A small CTC audio transcriber, trained from scratch: arch transformer.
Rows from block 6 of a small CTC audio transcriber, named by matrix and row number. Rows with one number belong to one neuron. Each number is 128 + 24 x the weight over its row's rms, rounded and kept within 0 to 255. All counts start at 0. Numbers have three digits each. After the name is the row's rms in percent of the matrix's.
After each neuron's rows are labels from the 100 clips, of 14976, where the neuron reaches its highest value: "strongest on" is what is common among them. Only what is clearly more common there than usual is listed. The data: read English sentences (LibriTTS-R).
# fc1: MLP up (model.blocks.6.mlp.fc1.weight, 768x192), inputs 0-95
# fc2: MLP down (model.blocks.6.mlp.fc2.weight, 192x768, transposed), outputs 0-95

fc1.704 099:122075107115169159077129142099139117128146107116133092122114185120074097147164175134121121150119104088105142123138167156134146141137154163139099182128133137107119113155111121156119101077140130101097110125128120117149124124126171128106130132130140142146116104111102121133163082090150130131
fc2.704 085:127147096182176153102154132143112147149127134114099112132137105161105135123116146091136102105171098088122110090145112118129152193131134101146094168094124142152122124138126071149092104174104175141125125141152132119165097084151125151143096121077141157103108134127133090154135123112135131144
strongest on: voice: male

fc1.324 109:140118137147123117120169129123138144118144133142124116140145142149084146157154141127128132144152102057178132102121136189110143162095111135136109129159156146137118167133149129087132110084158130098102087148121140153143095166131125103117138135125131123148142108130168133161132104081144108143
fc2.324 116:136129146124117118132154126127118144114116103106095153095112143113103113114106219092134119152169102129095129092134129118096168145123103153160139137157148134130147128154140113124109114118131159119135094134140158125176115127164139148141178100115068139146160133106139119152159104122115125124
strongest on: the word "you"

fc1.243 102:107112108109175111143115099189101125126128087123116150106170141125115154121108174131161147137179151135145105135127162138124154121081162128151151139132112130138131127128166154113148120146147121096153122124136129159160162118117109093166147132121115138167108106149103139135126164114116070154
fc2.243 103:114116128081138131158156155129166137115109129121128147120094132107138120078127109137154126182138136135108143097119132123109140138112111091124147128096145177126133092126123133136116198164117101123121114133120151149154113128139138103110045131125131106120130098068149127108105107126144097083
strongest on: the word "with"

fc1.407 102:112128165134129093144083152207106140113109092134136099097132119120112117152142149134079122128123127147140110108131140129123130109094137120125181120147120080128146132084106103093176134130108067121140119086113185160180126119134141121145131137157128095137116107145129147124099151124142114129
fc2.407 106:127111173132129136141162124140148112114149130140085130140122129125135115155112093123140120116160111160150105122113109107105167125115129134150153098133172160194128157153094106129129136119100158144085103141096134156133143170178104122167127141164200124081136126064167119098128153145115090147
strongest on: the word "my"

fc1.322 086:134117166106105117099106157112148123100117141175099125129157144107090123145129065154136134162167124091122116156100153147111168143140101109129112132153151102125115171119108165144142109119111126158140115128126126127151110125091093134132138118111111143202108133155121146097182101102127158129
fc2.322 080:094164120110148188137129145117102124138167150106111133100096096087152122114142186108150135118106136118146140115144099128099160133151116101126134161108102172108107131157125136083106138136094108103144154153144175131117157111138118142143105102087086104135111114104130141066159100162115091139
strongest on: the word "to"

fc1.2 100:133117130129120128124146140139130122081137120185136097118148181164108153128108152159090131170147114126134126076071152148075113151093102130143123142160155150124176148151098113119151107138167130121113111134114160111136115134144153124080133134158108111137146147146150131121124103095103128118
fc2.2 091:140106104122158096131131101107128120160118098113158112166106119185159091178118130144144116145073112160141115095135148142184178128121150106121151116117131110135127089139132138129108158131137152159141104121120154120130115097118125118172129129136168102059139126091101089113140140164159133092
strongest on: the word "him"

fc1.719 088:139138100129134107125140100162142097090084116142180133096161116170136136158163125154145171108134100146128147077105126131108089114129140139118105157115159103148120159109077137134147114140097123155156129148126140095157137119141109143108175121137103118153109145101096149117118137115111088142
fc2.719 088:135117158132117164150168111123174121116142106143110155148128130111136081143153140116173161131130102198120114094090160180144122155147138101124143080131127135099155153138099088105145137120147127074106126127121136174155128129178168117085112124103132137136156112115133127118132129099068082104
strongest on: the word "of"; voice: male; the word "the"

fc1.27 101:148118117139155073138108144139116144119131120124144098073118121109112092163133141136106119150155123158107149119116168146082149140106104150123169115126141145150149174144129110120125124155068118130117098146076166159135150130148123126103177134125122139102127098126091146106124138118161109173
fc2.27 119:147172153096135107127120141140121111084141105110146149080095129114123124145064113113144156116130119138106139201116143137130152123135155154107104130220123140157148116116161126119162166168145133112102124094115147114115108146102092124152147181135114140097107148091091130134166126166145147127
strongest on: the word "was"

fc1.651 109:096116146105111136171151140126151090130148125145138146149148126111106199136179082135130122155159075108152160106116140131133125134116108133145107151141147124094171134102115138118106139078105114094115129129119141153153120127119141107124102136158170103161112110137094130164159156119139093111
fc2.651 120:106097141119118126133122142138165113158118097148126123184080127177136136153146101112130114132123141151157122126114151134127131110136087144152137091116116137102133149147110136150095108113152144110114154102133115089135138094180162129103130132140147114137163102063156136107067155088140161146
strongest on: the word "not"; the word "know"

fc1.663 090:101095121136139162120158136115080135142125104130138127133157138065149144149131171118119134175109143050143157143115146164127086148121124115156111170138147139153122115197106123099138106067155131084163107134133118154128114149157157117093135120147112150147137118134148120146115104078122135136
fc2.663 081:159165089129095098130095134126133140106131145096136116089145124146108069134108139124124145113136126163066149153139112141137113155121142119090127116139098122130142108108148164144110130129128157164133152121186149116120070115104139157100108079114133159130128119153087103142145125136145158134
strongest on: the word "you"

fc1.149 091:135135128129154112114167090141132136122093090135174100114132115160142179153137109144122144139135076081132132102132124157083137153131118163132100211137169124135166156080151113128155099122102141150108108148127160135148150165118103114154143124152175100148107135102155114124109119114152120172
fc2.149 093:116140117134171105159099127133132136127176137132139136106163116061138101107113132116116165118137112190112219156119065123119115129101142119093155138097148132150114133125138096140160142146095149107119117163137114127123176137119117122135144075087142193133106158118112146122095161128101105142
strongest on: the word "of"

fc1.459 078:118126153140112100083153111161132125049106135179150138134120135164114172124083126146150137132127118095170125091073135158098106181125074140142168165137203130148131173115103131146103072144136135150142101154160124123125105134119105099138121097123136118127131117090144135111191129148153108131
fc2.459 079:094127106142133126175156134142119141113113131135119161118130106112152123145152200118126163138143123147105177100128127127121167122113084131106140139122139108166186136147139101078151121119066127131175143115135149159165124128159127160118131089147122111131162110117138119148109132121174129150
strongest on: the word "his"

fc1.343 109:123106136094162116112130105134158118140154090125139136135120126079133126151163155173131153147137110142083104118130174147110144110096072147124133126130122123127131130090147109117139130140122144166143125138083152130140177145079101133121131131173168123117171120099087121085122148091141106133
fc2.343 128:141086168138123116122156110135133129167134141162113119162125150133105139171204128135127121133125104087117119152116160141142143099131121157158121099105119105093091138161112125160140095115116103119128112119117130121144105131119174128128089157085127139183074059133139168120138162067143130122
strongest on: the word "at"; text has "looking"

fc1.700 106:099100174103094130113145143131165131110176108140121125126141127117110168131132127129138131119156046084133147072111142139114118149128087179133112154189194115147142140102140115131113128106119121135118138125128098142152116166146135138144114141135150098132107132112135134120169127087105149137
fc2.700 106:148088152175142121128119151116107129108109135141162073133091150135130085148107144148082099117124139160123094152125125127115153134103143113132125109151144161159114155147124094152151157146143156122148095120105087140124136115185130120109128097147120141066164143076170132086089162166107136106
strongest on: the word "you"

fc1.183 096:130078150131141156195093130121116168143129154109095169086148139112062097131122141146125134132148087126125115120125180138069144147125105138195132131142122109158135137148139173093126100080127129156137086145121125127159123156140145118110106117150115132168140126141116146124121114106136126161
fc2.183 099:086115112123124162170114134166110095145113169137133120109109157151126127100128126147123103162143121103137114158114126112104120115132114091170151138135105167076135109193118152119125075139118098128156099144122117123134143092191149080148097123068088156181145141129125153094128111130110156158
strongest on: the word "it"

fc1.145 084:123117150113103140165102128114121098106181150117135122083139129115119141161162116142108135129147101119152135128127146127129107092112165187112116154142105051144120123115194159139137136109085137151149155123095111117134136176082140139087130161163153136132125113132087124119133110104163125111
fc2.145 072:107098124123125144160120095139106164129124133110133150141082142125124129114078094107150112093093123123148130127119148129129119115154127151119157111165119117176139094161108132105128129134180106128093128103152111119109148138173146060158094159123140119122116159109081132075129108104146137129
strongest on: the word "for"

fc1.283 100:155110169099146113120111154142155120124165131142170123074131144123153133136155145155134177154137128147122130104108168140120105133066121162113141115140137126136129136104115076130118140143070110119128160133071165129128097132104137173098145136125120088135103125128143140112127140145128107136
fc2.283 103:122121165160076126139131114139135141128108079124163088120067152158089136152122133123155100091106103184129082112148133113143139124148136135155139125164158128092125142082150171113127157129129123094110109121166114138155127125108162121112162163119109130131138089110114113125104146092136162126
strongest on: the word "of"

fc1.296 095:139153118135109080170127109140108103113134107114169115075169122170101128126127156130128144156171121136110162142136113137058123132068159161116121163131122124103149145135193131126167126140124143140126117146110125105129161121129145110104129114116104130131147144167121137164112122075113118153
fc2.296 099:111109126106096154133110150150084124130158177154100103130195148167126125135069135136124107096135144194163106088090118146129140118133102103063114104099123153183106144143129134114132114086133135157104098171104101155084144150143076086136101112125126150112132131145115169102162150161123116153
strongest on: the word "could"

fc1.480 084:134088129125166138151106143119125101148165164139099160096161158083086157131165104105110140167182125114117186145107182131127148112127129131112111119131080091131134112168154149093143144128106118115131140117117119130111145167059093153108095136120124150157163127166111157135121139075152138098
fc2.480 078:117144126187118099133143073146148153125108076139144147097146062127156105160121125120140128139127124125104130119127095163116114163067107102131160191115123151112140096157131117109091093164129139150170139141118138134134125128153137139171087141139132101151152146167106140177157141133066120162
strongest on: the word "you"

fc1.523 088:144119116132125098170110132130088144160127149110113124129164099110132132142165124160090109179139135150124165112142134120107122149118109122114125129170146143139143144145103118122137102100077138109082099131124123143125100156146145137114199144135094134154152152124140126148118125054141126152
fc2.523 081:179142117133151112124154112124117104126112090129185150118118122153128130111104136103140124163135159089098115155096129118112135140135160146125129153166116150171150098148160134126122125174136135121163132134147134124106164130113153146097130129112121147155139155134112113163102129126071118171
strongest on: voice: female; the word "me"; the word "you"

fc1.393 101:105140161144105137174105137116090135123134138132097149124190117103136177127143112136110117166170129117153142118123143130125124131112124127139115118138131072193148135114132116089131106121115124089150136147080133153115112180125115134091173160161112143120144128141097123157148122066130098122
fc2.393 102:144104099181146133143137124106080148150095125117130062160135144150163116176089123141101126113127140122130123152138146133154110163121168064117135094143121162120101128157126104068133145148128133127099113138098124121093127110149118126160115148090162108098116143162145116163109114133137080117
strongest on: the word "me"; the word "you"

fc1.220 081:129102132122142096091085127130072098142123168138179101129163142151115155141136116118067102118128103094167134134150150123139158108132150177127131168180112102092126126151086124141110126112091110135099154119117157147086137119068121111122130182133126127160113127161096121139107151101133137126
fc2.220 073:146124101125124121154090098119102126131149151111131109107125126110149158144122125149108089102068134146188114175160170154140116115149099130110153127113095135098100142133096141127116157129102141171095139114104135120122131125125146079181132136128131090150142113151102123127080117154135146153
strongest on: the word "him"; the word "her"

fc1.391 095:137126142093116108142135162123105147145127106108112139135145114103137105139117157112136165153171131124126101148144125098089164122129148154189111114122101122149169147117151147109107141120121151131158108149066139118159136148155125123119197142143123145104120137127172128156094160107151096135
fc2.391 085:112114124125145105129150101099143163181175126079126132172113119069184135133141128153099061109100114160107181168193134089126147108107142119095110137134081135119111127143103124134113106108077130080098132130135100139095144111144086134137099149112135163123072121143112115144087101113151149130
strongest on: the word "you"

fc1.438 094:153123137123177131143107127147081149124163098117141131124133139128108167141094180110146152097165136125155159155131154132128174141117194152156164115135105087137170120115136149088150139119144103113158084147138124181115138143125121097155131118106122161099144126131146137120110163131138082110
fc2.438 098:150115095161136105110075127125128123115118163116108070104153144117138071130120146142138116088161138145112152137125141132074145123142114142087146093133106171110094138132134117148143149121088110126113133123119092075117108079177111130171134107107141139114087087123149133152122121179109135144
strongest on: the word "as"

fc1.684 117:128092138123112172167109152169123145121126141128138103122117134151099111134123148143066142131114107135137110118113162176045131126139088144127139095144144168120139153122126137104148094056132137199127104111116129119152119138153147133082128127166113133113154122114153179157083119135113156113
fc2.684 121:123094112129127175106118144128109145184126201130155120138167139153118144117134120147076112141122133136150123136144162117104107129157124095145091127121102190086114134107118163128094085135111146150140096138149147143097099117167107138122139098118061139136159120172163131087101130146122164128
strongest on: voice: female

fc1.252 100:124121160103148111105139152156142120129114142158145146087146124160103169154126119115116128151172069098101146149120136129130174118102085170167125156135143140148201138141083144117123131149094101096116126122118160132158118117085115148124119128165174126167127116130123118143124127116145139180
fc2.252 107:125111129117091130091146160162141106161127140135119153140157128144106093152159067131113140138121149120121159190130148150126108132121055114087117123079141127135110143096118156148150096130127126155163114128147134132144129168112125152098115105132165135154146072138158147107095167115132131147
strongest on: the word "was"

fc1.104 110:137119128137158162121147111159099121135123149135165119119129130155124155143131134118104127087137088101127092145124152145117142140075129128195126139150144140131155132146139101072170107164116113123152095135110169162146156137118098137106152159089143133106206129160160122146116127089119098152
fc2.104 116:105122150145112119127111099102138101096090107142133099134161117132137129113147134156128121118129117130141124108130131123089080122136081153148100122171164107106118115096155097193135114172155151140132126124121095086149099122153134121130155129144138127111131123094174120142104149096114176135
strongest on: the word "was"

fc1.147 095:131130144120084118173092090139145135137134107153137124138183123177092131127134156130137130134135119160146130109117131114101155114088122167126130132185117145141152129088163128110136125127143105104129128113130141103192105144126126113145139172133148144155145100120118115147108145094140104162
fc2.147 089:148126146145153154138132118127125160143126144107134120090170118136146118089093113103130093065135104098144091128134132120153151135153127071152151090121136188165125107192113077076137153122135119144113144113118157179111127163146117148113150113118137137108148163148159118144082094128080102121
strongest on: the word "you"

fc1.638 096:134117144126115170161079136113123139141128132134130147152145124140065160162163098120080119100129098093130035114122141146070149143137131137192152137148112132109147130147078182076113068115135148139141111134112140136156121131124129127137137161155119129146140146147140117139102136078120128131
fc2.638 085:144198141101091138166139116098110105109153109122094136098078116134135114114118159145159157127147153179123126145096117115135157087138133138136111125153083141113150110118149127137142165147116109111148152116110150139124206134116140085127128153130089152098200149118116124138105142144078145139
strongest on: the word "in"

fc1.247 092:120122098124100125165099115146077095125121106112125112131160131171111132148122097118140166132148127119148166171135129140090134109138133137108127163124129133104131130096100180141141116090114122163162140173151119137112129124099114113145142111102150151190116099137087146153163153084185130134
fc2.247 096:144117139130144127126156148129111126093125121188159116148140150127143178126096105119106137121114148134108128121088158166162100114172143100118118103127171152130125128111167169126135177128144142172131089104124100093096150144099083092128150109147141124097168168116149123117127096157120141108
strongest on: the word "he"

fc1.304 100:145093112124149171129144118146097141144137122143132086112133158164084126146147128124086123132115132096144136140115175145103122126078165156110093119145101166130130128148098095114183138121136115118121131100134120142159137149123104141108132142167126176124128109195165123178108118117131136103
fc2.304 090:156094106162160124112147121132167153182121091139095158147117120126098135136144157108133103138181124133124059099157141140149132148124091107139137094060120096104125094147109160118094111139119141142146085154156126127135081100147151121155124119096156108111131105157156099136129122081112098128
strongest on: the word "we"

fc1.590 086:141115163109112119114113125146156118114112134109114115101131127156120104172127066132089138136183114135145122149115161119125164099110122150143107106104136089117149120070082137130162133136102108184156166144123165121150136123122091167115136122141157129127146070170148136102129176122157150097
fc2.590 075:152161156139106153132153125131114145079103156130094147121139162177139111080136166097136134108152117143085173122097118156105156133108128129134147140140123171101105131131143147134132168155158132090155121124142111137133089135152131144137098098172129122149108142119132121130095095122123142135
strongest on: the word "there"

fc1.31 111:157101110119134126150094122110141123111198121157134144095107162126081099151134143130134157129152124129148167097090161166106130127105163127092160130096124143147108121125120131148143113094119106182111106133094167108112127114133161141079127134140104140135131092146133170147141156130143120071
fc2.31 104:129145089152153129108150109130100123113115138125107100137122111115132093127110190146134148090143152161152162125141132119110103118120162147060085143152117145129127136121149135119119156125085122131106112149133118112149136105111090165181107135129117131112141170159138119102149116222165117130
strongest on: the word "that"

fc1.4 090:105088136075156175118134134166136127149147132166140153135133153122128159137164143134058141169123134136157157117078176132119151110104112154108114138159107150121161136118119120132156140124121116097129139114101119142117162164066093103089117150133133121148189149142122149162114102080119142124
fc2.4 098:137096083138175113097126121159133077120064108155147084146146124151104127158143143143124136132193165097112112132084143169121137117131106164110134094130126106102142137167121105153161112144129114123169113105162092141159122099117096100142114093140176151127095106145127154161131156122134147173
strongest on: voice: female

fc1.205 104:116119141113134112162081126149076138125135058123142118115142140133102171130103145120137139146174121141118076151139154138119156114125173128175163128141121095141144138121152148121173125126147127159160119131083133126136153099113140102133142120150118132141160116130099152129121175112143117111
fc2.205 099:113139126120128097138142147129139114103141124096142152094113145114135117136121082114138129135154116125138206145122111150105156147087149138110110174144125165103132110131142152127117183139109130108101102090126118133144129141082128093156079123115161107122071149094118117127107128133157121099
strongest on: the word "could"

fc1.404 102:137111127136110141112092133106132115107170086124144106125124121109138157172150099123110125151129103076120165084125134148135128144084128130082129186147124123156149139108121086124157098118125137154094153140112150123123112113130116159103175156174155099116121114160125122200163103127143105099
fc2.404 099:146110145150066147143101138124101127123156136098076155134148127107107156092129105117197154076130145078139121160154140135147139154130160129149145122142114160114072079111111124100122143141086110153116128112192141126151097157119157066126096113103089139150112119146129104165177094101130127137
strongest on: voice: female

fc1.113 098:112122098132177152106144130173130105129116135156151119135112128122128115145168076120102137140151132075136132151097134159086082164126139127137104164122116134142144174146120123131114089117115143130183096147112099092149148154094115106154135107132177142109148142135129132145138155114148116155
fc2.113 093:130134137124134144107129136157144138096146144106082169112104116099125139118132125128127129123109157112175161184122126144089098144121098096161135117177102145120119137126109156131113125127165153132150109116162111096133115152109137088163131103109110128135147156098123111074125134121113161162
strongest on: the word "me"

fc1.723 083:133123119130158161190124127148140130119171159164124164127085164113110134143143145145141126111155096129110098130113160126088185127066113151167139116116140138147177130160103132100119121151097111109105113131109156156181153157118150147107146156121146128106170150136142139124121147112112109159
fc2.723 090:149148158118152092091126140088080137142089103105113123138128089165114125136102123108131139169152144127096067168155165125128165160143132174185166115144152118113154099125118073120054136191099166131151123137111149138116118122125121153126175152106129138133118105146133093121132130103136121132
strongest on: the word "what"

fc1.475 092:106109155103113174139109128157140119105126115132119125092129143108099123122158154108121137120166129127126080149124177135123140066144134154156171109117109072173150115101166147155172128131115119158176159120115116137164165172114093092123159105156175162122174079108140160094098166095159129100
fc2.475 091:126156124109120136146123138168138152105146140103160097132081127121110127089140100112114105138120105124091151100130108121093115129081154188098113140147162145123110137111125117125145157107156098114101123126132148089143151124069111114133086140148171121136113166133136117141153114120138114101
strongest on: voice: female

fc1.161 103:143099178083150129101135109121148125116128097122123120098147148134104147149148132144129147106146081127130144084112177146105110109120150182140129118158138113142133108101077122168145147123094091135076137092103172140147093119119154143088142182177101081142099133158120134129133128109129146104
fc2.161 080:111128077124129112165106128138133122128132098144112116176111138112142141158118135152143149152145148102145130129102107106127098111099188131102089121163046139087121134115071172144147153091099089083107122123151109135166154117129114110158130147135109150143094150144122146114141142136135125121
strongest on: the word "for"

fc1.586 107:159122133132127145145112164129103104134168132144177134108135128134148152155186105120110129158119118110128107131116136144147118163108147131121105173150129086147147158117135087105150094142089134120148123137116170151116119147100125146124177155121167111126073143177137134152130126121128080112
fc2.586 126:138121157146096143186125172149084141098131123146149128109084147129109161099108095112126115169126151118128115139097115138101121147095159113161140146191140178123166145108104114082161102147110115100119097116115147152153126147133139128125144143134066127159074159153154168118117105115118144152
strongest on: the word "me"; the word "my"

fc1.444 110:121091116127093149155100128123125144096162128155118142132124172126118085141138117124126148112111109112167080108091137184132144173136139134162117114149144118116109131112105155133153131070144124124106097123105144121121105133152166138101153126141132116150141115146145174167132116108160106110
fc2.444 115:116152098127099139145157147167127138121128069148121115103138123115146159144123169118141167134150091131116127107081117128098128118125127139097127175152132098124195139113112093066137119091138103143172141107107150112133150139119129146121166139141089115133143148134141158137135133140146120147
strongest on: voice: male

fc1.526 124:138070156128107132144139170122135135130140131142106141135145158134111124151158135136113128142169113129127138122101159155059154134136119166135132122179095102122123155129110146092135126068132137093089119138110126151155133188109177106104135176130114150145133136117137137152117149055137134132
fc2.526 139:148083108134107145158116125107142143137082104129097126159130147137102115152145159129122119151153121150192121105131170136154148131159097099154111065119140121054111132141129154166116132147142152095108117114120109100149107105167162089197095125098134129104132122093124125160102147127153159106
strongest on: the word "you"

fc1.270 096:112088133132143170128129151121137108128155143137105162138148135088114123150139160123129148151211101127129150129128147135086123129133133173108115111136102115122165122150112169120098131018141130099095108125108127128140153190130161122127119151148148090171139132120119136142144132090124136137
fc2.270 107:148112132117083116165116153151146110140142117135125126165120121152105139178144068136130149146134126142194155159124109135146160125105136114125128082141101110090094165143166105128105108083175151108081121130124080092118128124127131147177127150120126145144106095105147150152091190117140151147
strongest on: the word "not"; the word "you"

fc1.172 094:136103137132162143150158146136087135112147091153162103121107142126122145166126121116075115120117125103144104136117146156085162135097108128146129118140164115175191151103145090094171120152141128132146100137120147146141121144123133132151153126145145153082138123154176135174103120110150113119
fc2.172 102:133093105102118166134137148149131067108116095169153106114108184144096118147109122143147131141148122121149130104121177161137090131107126133122116150132157125101154142114151136162148118157160104103118122125094114135156119100163157102076124136095131124129086110128143144132152115131140126132
strongest on: the word "he"

fc1.160 114:112124127104145118149101119174102109114141109141128130119158136106104132127123130167127146137174124137106114133108192141124141095066160148149138124144106091176146116090166134125192113157107120105153138119104152145158158159111087126079188144135163152152160093106104141140122122084153073152
fc2.160 128:123147111110136131158111158129098139083086135106154095098084157114136135104098111145142121139125129140128147152126115140111132121152177140098146109168121182091129102137095186146144201146126096108106128110125138122101127090136141090141112120133134105102100178129088131124126137156160141115
strongest on: the word "with"

fc1.204 108:138133105121177093124165134176089127107114086179183104120134123114136149139107131082129136122145149144102181127083148145134079140096154122106139150127159137142140149147103111121170111150089092107125131148098149170158178127149142129102128157114091136142171142147149184150113147115108082110
fc2.204 100:108121152100136143122120136175143132120099099131161151119073124159102152117126117124148108149126099111101111116114114126161130109156124129160129138169096183081145111142103182136152107141134096123102180099162151096152143076102121110158079150144123126173158123132101163113149132100132125131
strongest on: the word "of"

fc1.543 096:153103145136090138131184125123097152151121118148127085127105147150088156146163121138084120151133098130114116144128161139067164125095118146171125131182131114122124144129186076096142133144146139100129116122121125146153125172133106131124140152152131132113163124152148123176107117077137120135
fc2.543 097:114125151127095143105109123130153122111130138130130129119152117122135117111154150110117132137105119154115075079119132133168101134135077096119159114130138131112123131104134116140159115174096121103128177126164138136135099126148155146101145125133109111115142126144176126126136102119132154100
strongest on: the word "we"

fc1.757 100:088090116114176154128119132167120096135123116161143147142135155103132107169167125138121152145114142125162085117120140156128095131126144124132088124141114118103144141130124154126139139094114092097120127126084155141161124116105167122141165145145163091149146126150097159101119166131158072100
fc2.757 094:146107115150172111107116189123153108119097150139123114143109138094113097163123094154166146158133140116146091116095136147164115152132159112124124077084147166106094151129095156142131126096098137112080096150129109129123138118164078145149129110108138089164127077133174152121203120142127107099
strongest on: the word "the"; the word "in"

fc1.585 105:139135169140127099141123143176088120126126120134140116080155110142066116124109144114100117130181113139100164135123181132129158121072117136162126134166139142149165173109141117107168084146096118134143114126108159161179164151116104121096168117127108151127161120162112145123098122115114103171
fc2.585 121:130108136115126124121148193122134113096109075144132106129079133122091161135103137123132128115123117179139083135111160154100103140171166137152137119169137120118105140156130138091122159153107137111142143088106148154159108133168159082150134162097125129088116141088130147093094159133112151127
strongest on: the word "was"; the word "he"

fc1.355 095:141104103108199104094100110136156082135118141133160100068135169080137081144165126114129146123176144136133161125118187166086115118114115141076135099109144145142144133140133136136158122137105104147131137132136163120111123093082121142132111108080162124116159107122120133099073146118146090147
fc2.355 091:165109108112089132121129143139115156135105113138138166169125143111096150102145129130116142117107161140125152131119143150145067122120139151124133125119098116110143104093109184119129140143173113142127106117132134150107122152085102123167127127153093125158128147147087128091135100114149131083
strongest on: the word "the"

fc1.504 099:136095160145110134150130131141122135082152117131113110098117123102128138118124171170101128158131125128148088089118149150077138149079096131137151104155167109187155134080159089109147130142067140125101111133125144148144085166157148110133155123181130096117107138130169113125118093123142113111
fc2.504 103:098156125124090130153115122146133130136152100147110158113112126145106165110125144109135135154108125116167103127103110115117123146140137156140115180141123101106158140157165131101133099110142121106077160118110107139101149130143121075161142185135160149170100114110112158154116096123128106142
strongest on: the word "he"

fc1.108 104:107124146136126176132127128108079142149189130119117131125114115053104160145142107106086110137128118132134142149163128126133115122124122130185136162136124129123172148119129096085126128144133120128141145114092144165145130177123110161131144151151109108127139143137093132139125127133125115142
fc2.108 096:145136185146129128108158105105137184136132138120148137171109112155131134152120085107116089082093092155136126190161109116110121120120090145123126128149185119168133141082127103120123130124124137136117106133121102155138110162099108114193121143125163161108146119066105123057101152124125164133
strongest on: voice: female

fc1.163 105:123070126141124112153116129191107109120111140139121105086138149115126122153153103133129129132126081119174160141122139133056122124098111152093164129157133101099151153115119136089128146118086107151098123134134134136164128138068094129153132121105186117130090099132098144160117158123163151166
fc2.163 103:165125095142134118081106148148146134118119130146140104140124151099133139080146093126104121166115163095157134123127138134183062137152160097100102137107138117125107146158102153162135101123120140139107130125117110068120156091157119115156152087121117155121119157116127100152128102134110136109
strongest on: the word "he"

fc1.698 111:126125148132097110132126127167108129125118142144116139097161136093139100152114145147121134153148132115146116107126122134125139129093134129123160140146126145167172167137128103112163112133101110121116120122063161128169090124142141149121193170130126104158133121117136130108138104131159089164
fc2.698 094:126116151133116169102117092101126148128178129115111130140110163135131118144119109144132135078110118088129105142130083112083142147120154152143112115143114127168106118110086147134144156149139140102103116120132092120133097157122123174139143109156134129108146163109118128135111124150145134101
strongest on: the word "when"

fc1.573 093:113110146128148155141065124168128108127181133152152132090196129121149164122140088147116123153131093120159144107113118133124103141070111126098143156189166114119178138121155074119120130140090104130106146119106186149122115133088120147170165135135178100141125136136121138147128129127141113154
fc2.573 091:119115149150089137148145147112129142139138100110112139144124093122141160083141088081170120138110122130111149128122077113119133184086113128136158175141164151121151131117135097139112093103137162119092123140135106096178139108137169120196133151118119121141130146120149137124119124098108148123
strongest on: the word "my"

fc1.66 088:116114124129131156150158107106130076140132109156159100136100149137121195142147109165125124115151097110110117117121161118114098104092131152183143147166159086153174125121096119157146082137112120116169152111110136145161145160154161120084140163135122105110145133103148107127132148119123138114
fc2.66 083:125145123121105120142146144108097129156143128141109150140168143059115125073120145114131116138193189118124100108120106119156129116135128127130162117107106139148094098134122150142124143126118121142115126133099134151109157135166152145104142132119108147155120138095105168127173093092107121103
strongest on: the word "all"

fc1.634 107:135105141127160103125100097147073136136103128124144166102158134126091128136110171160127125151176124134121152136116197129128177114092136146197132117142127118162159127146148132132167111146145114106140094124110152117100148127122114108105132140156122149132181104133094152140114161102140103148
fc2.634 127:154137091104132122169103136093095094117165158118109110116135151114118116109111128155145156156158138123117159183124128152109143117129213156133103132176087120106135112158141116126160175127121107093116132114131161138143132130113159091124123133089089174157104135171109121163132148132138143096
strongest on: the word "could"; the word "not"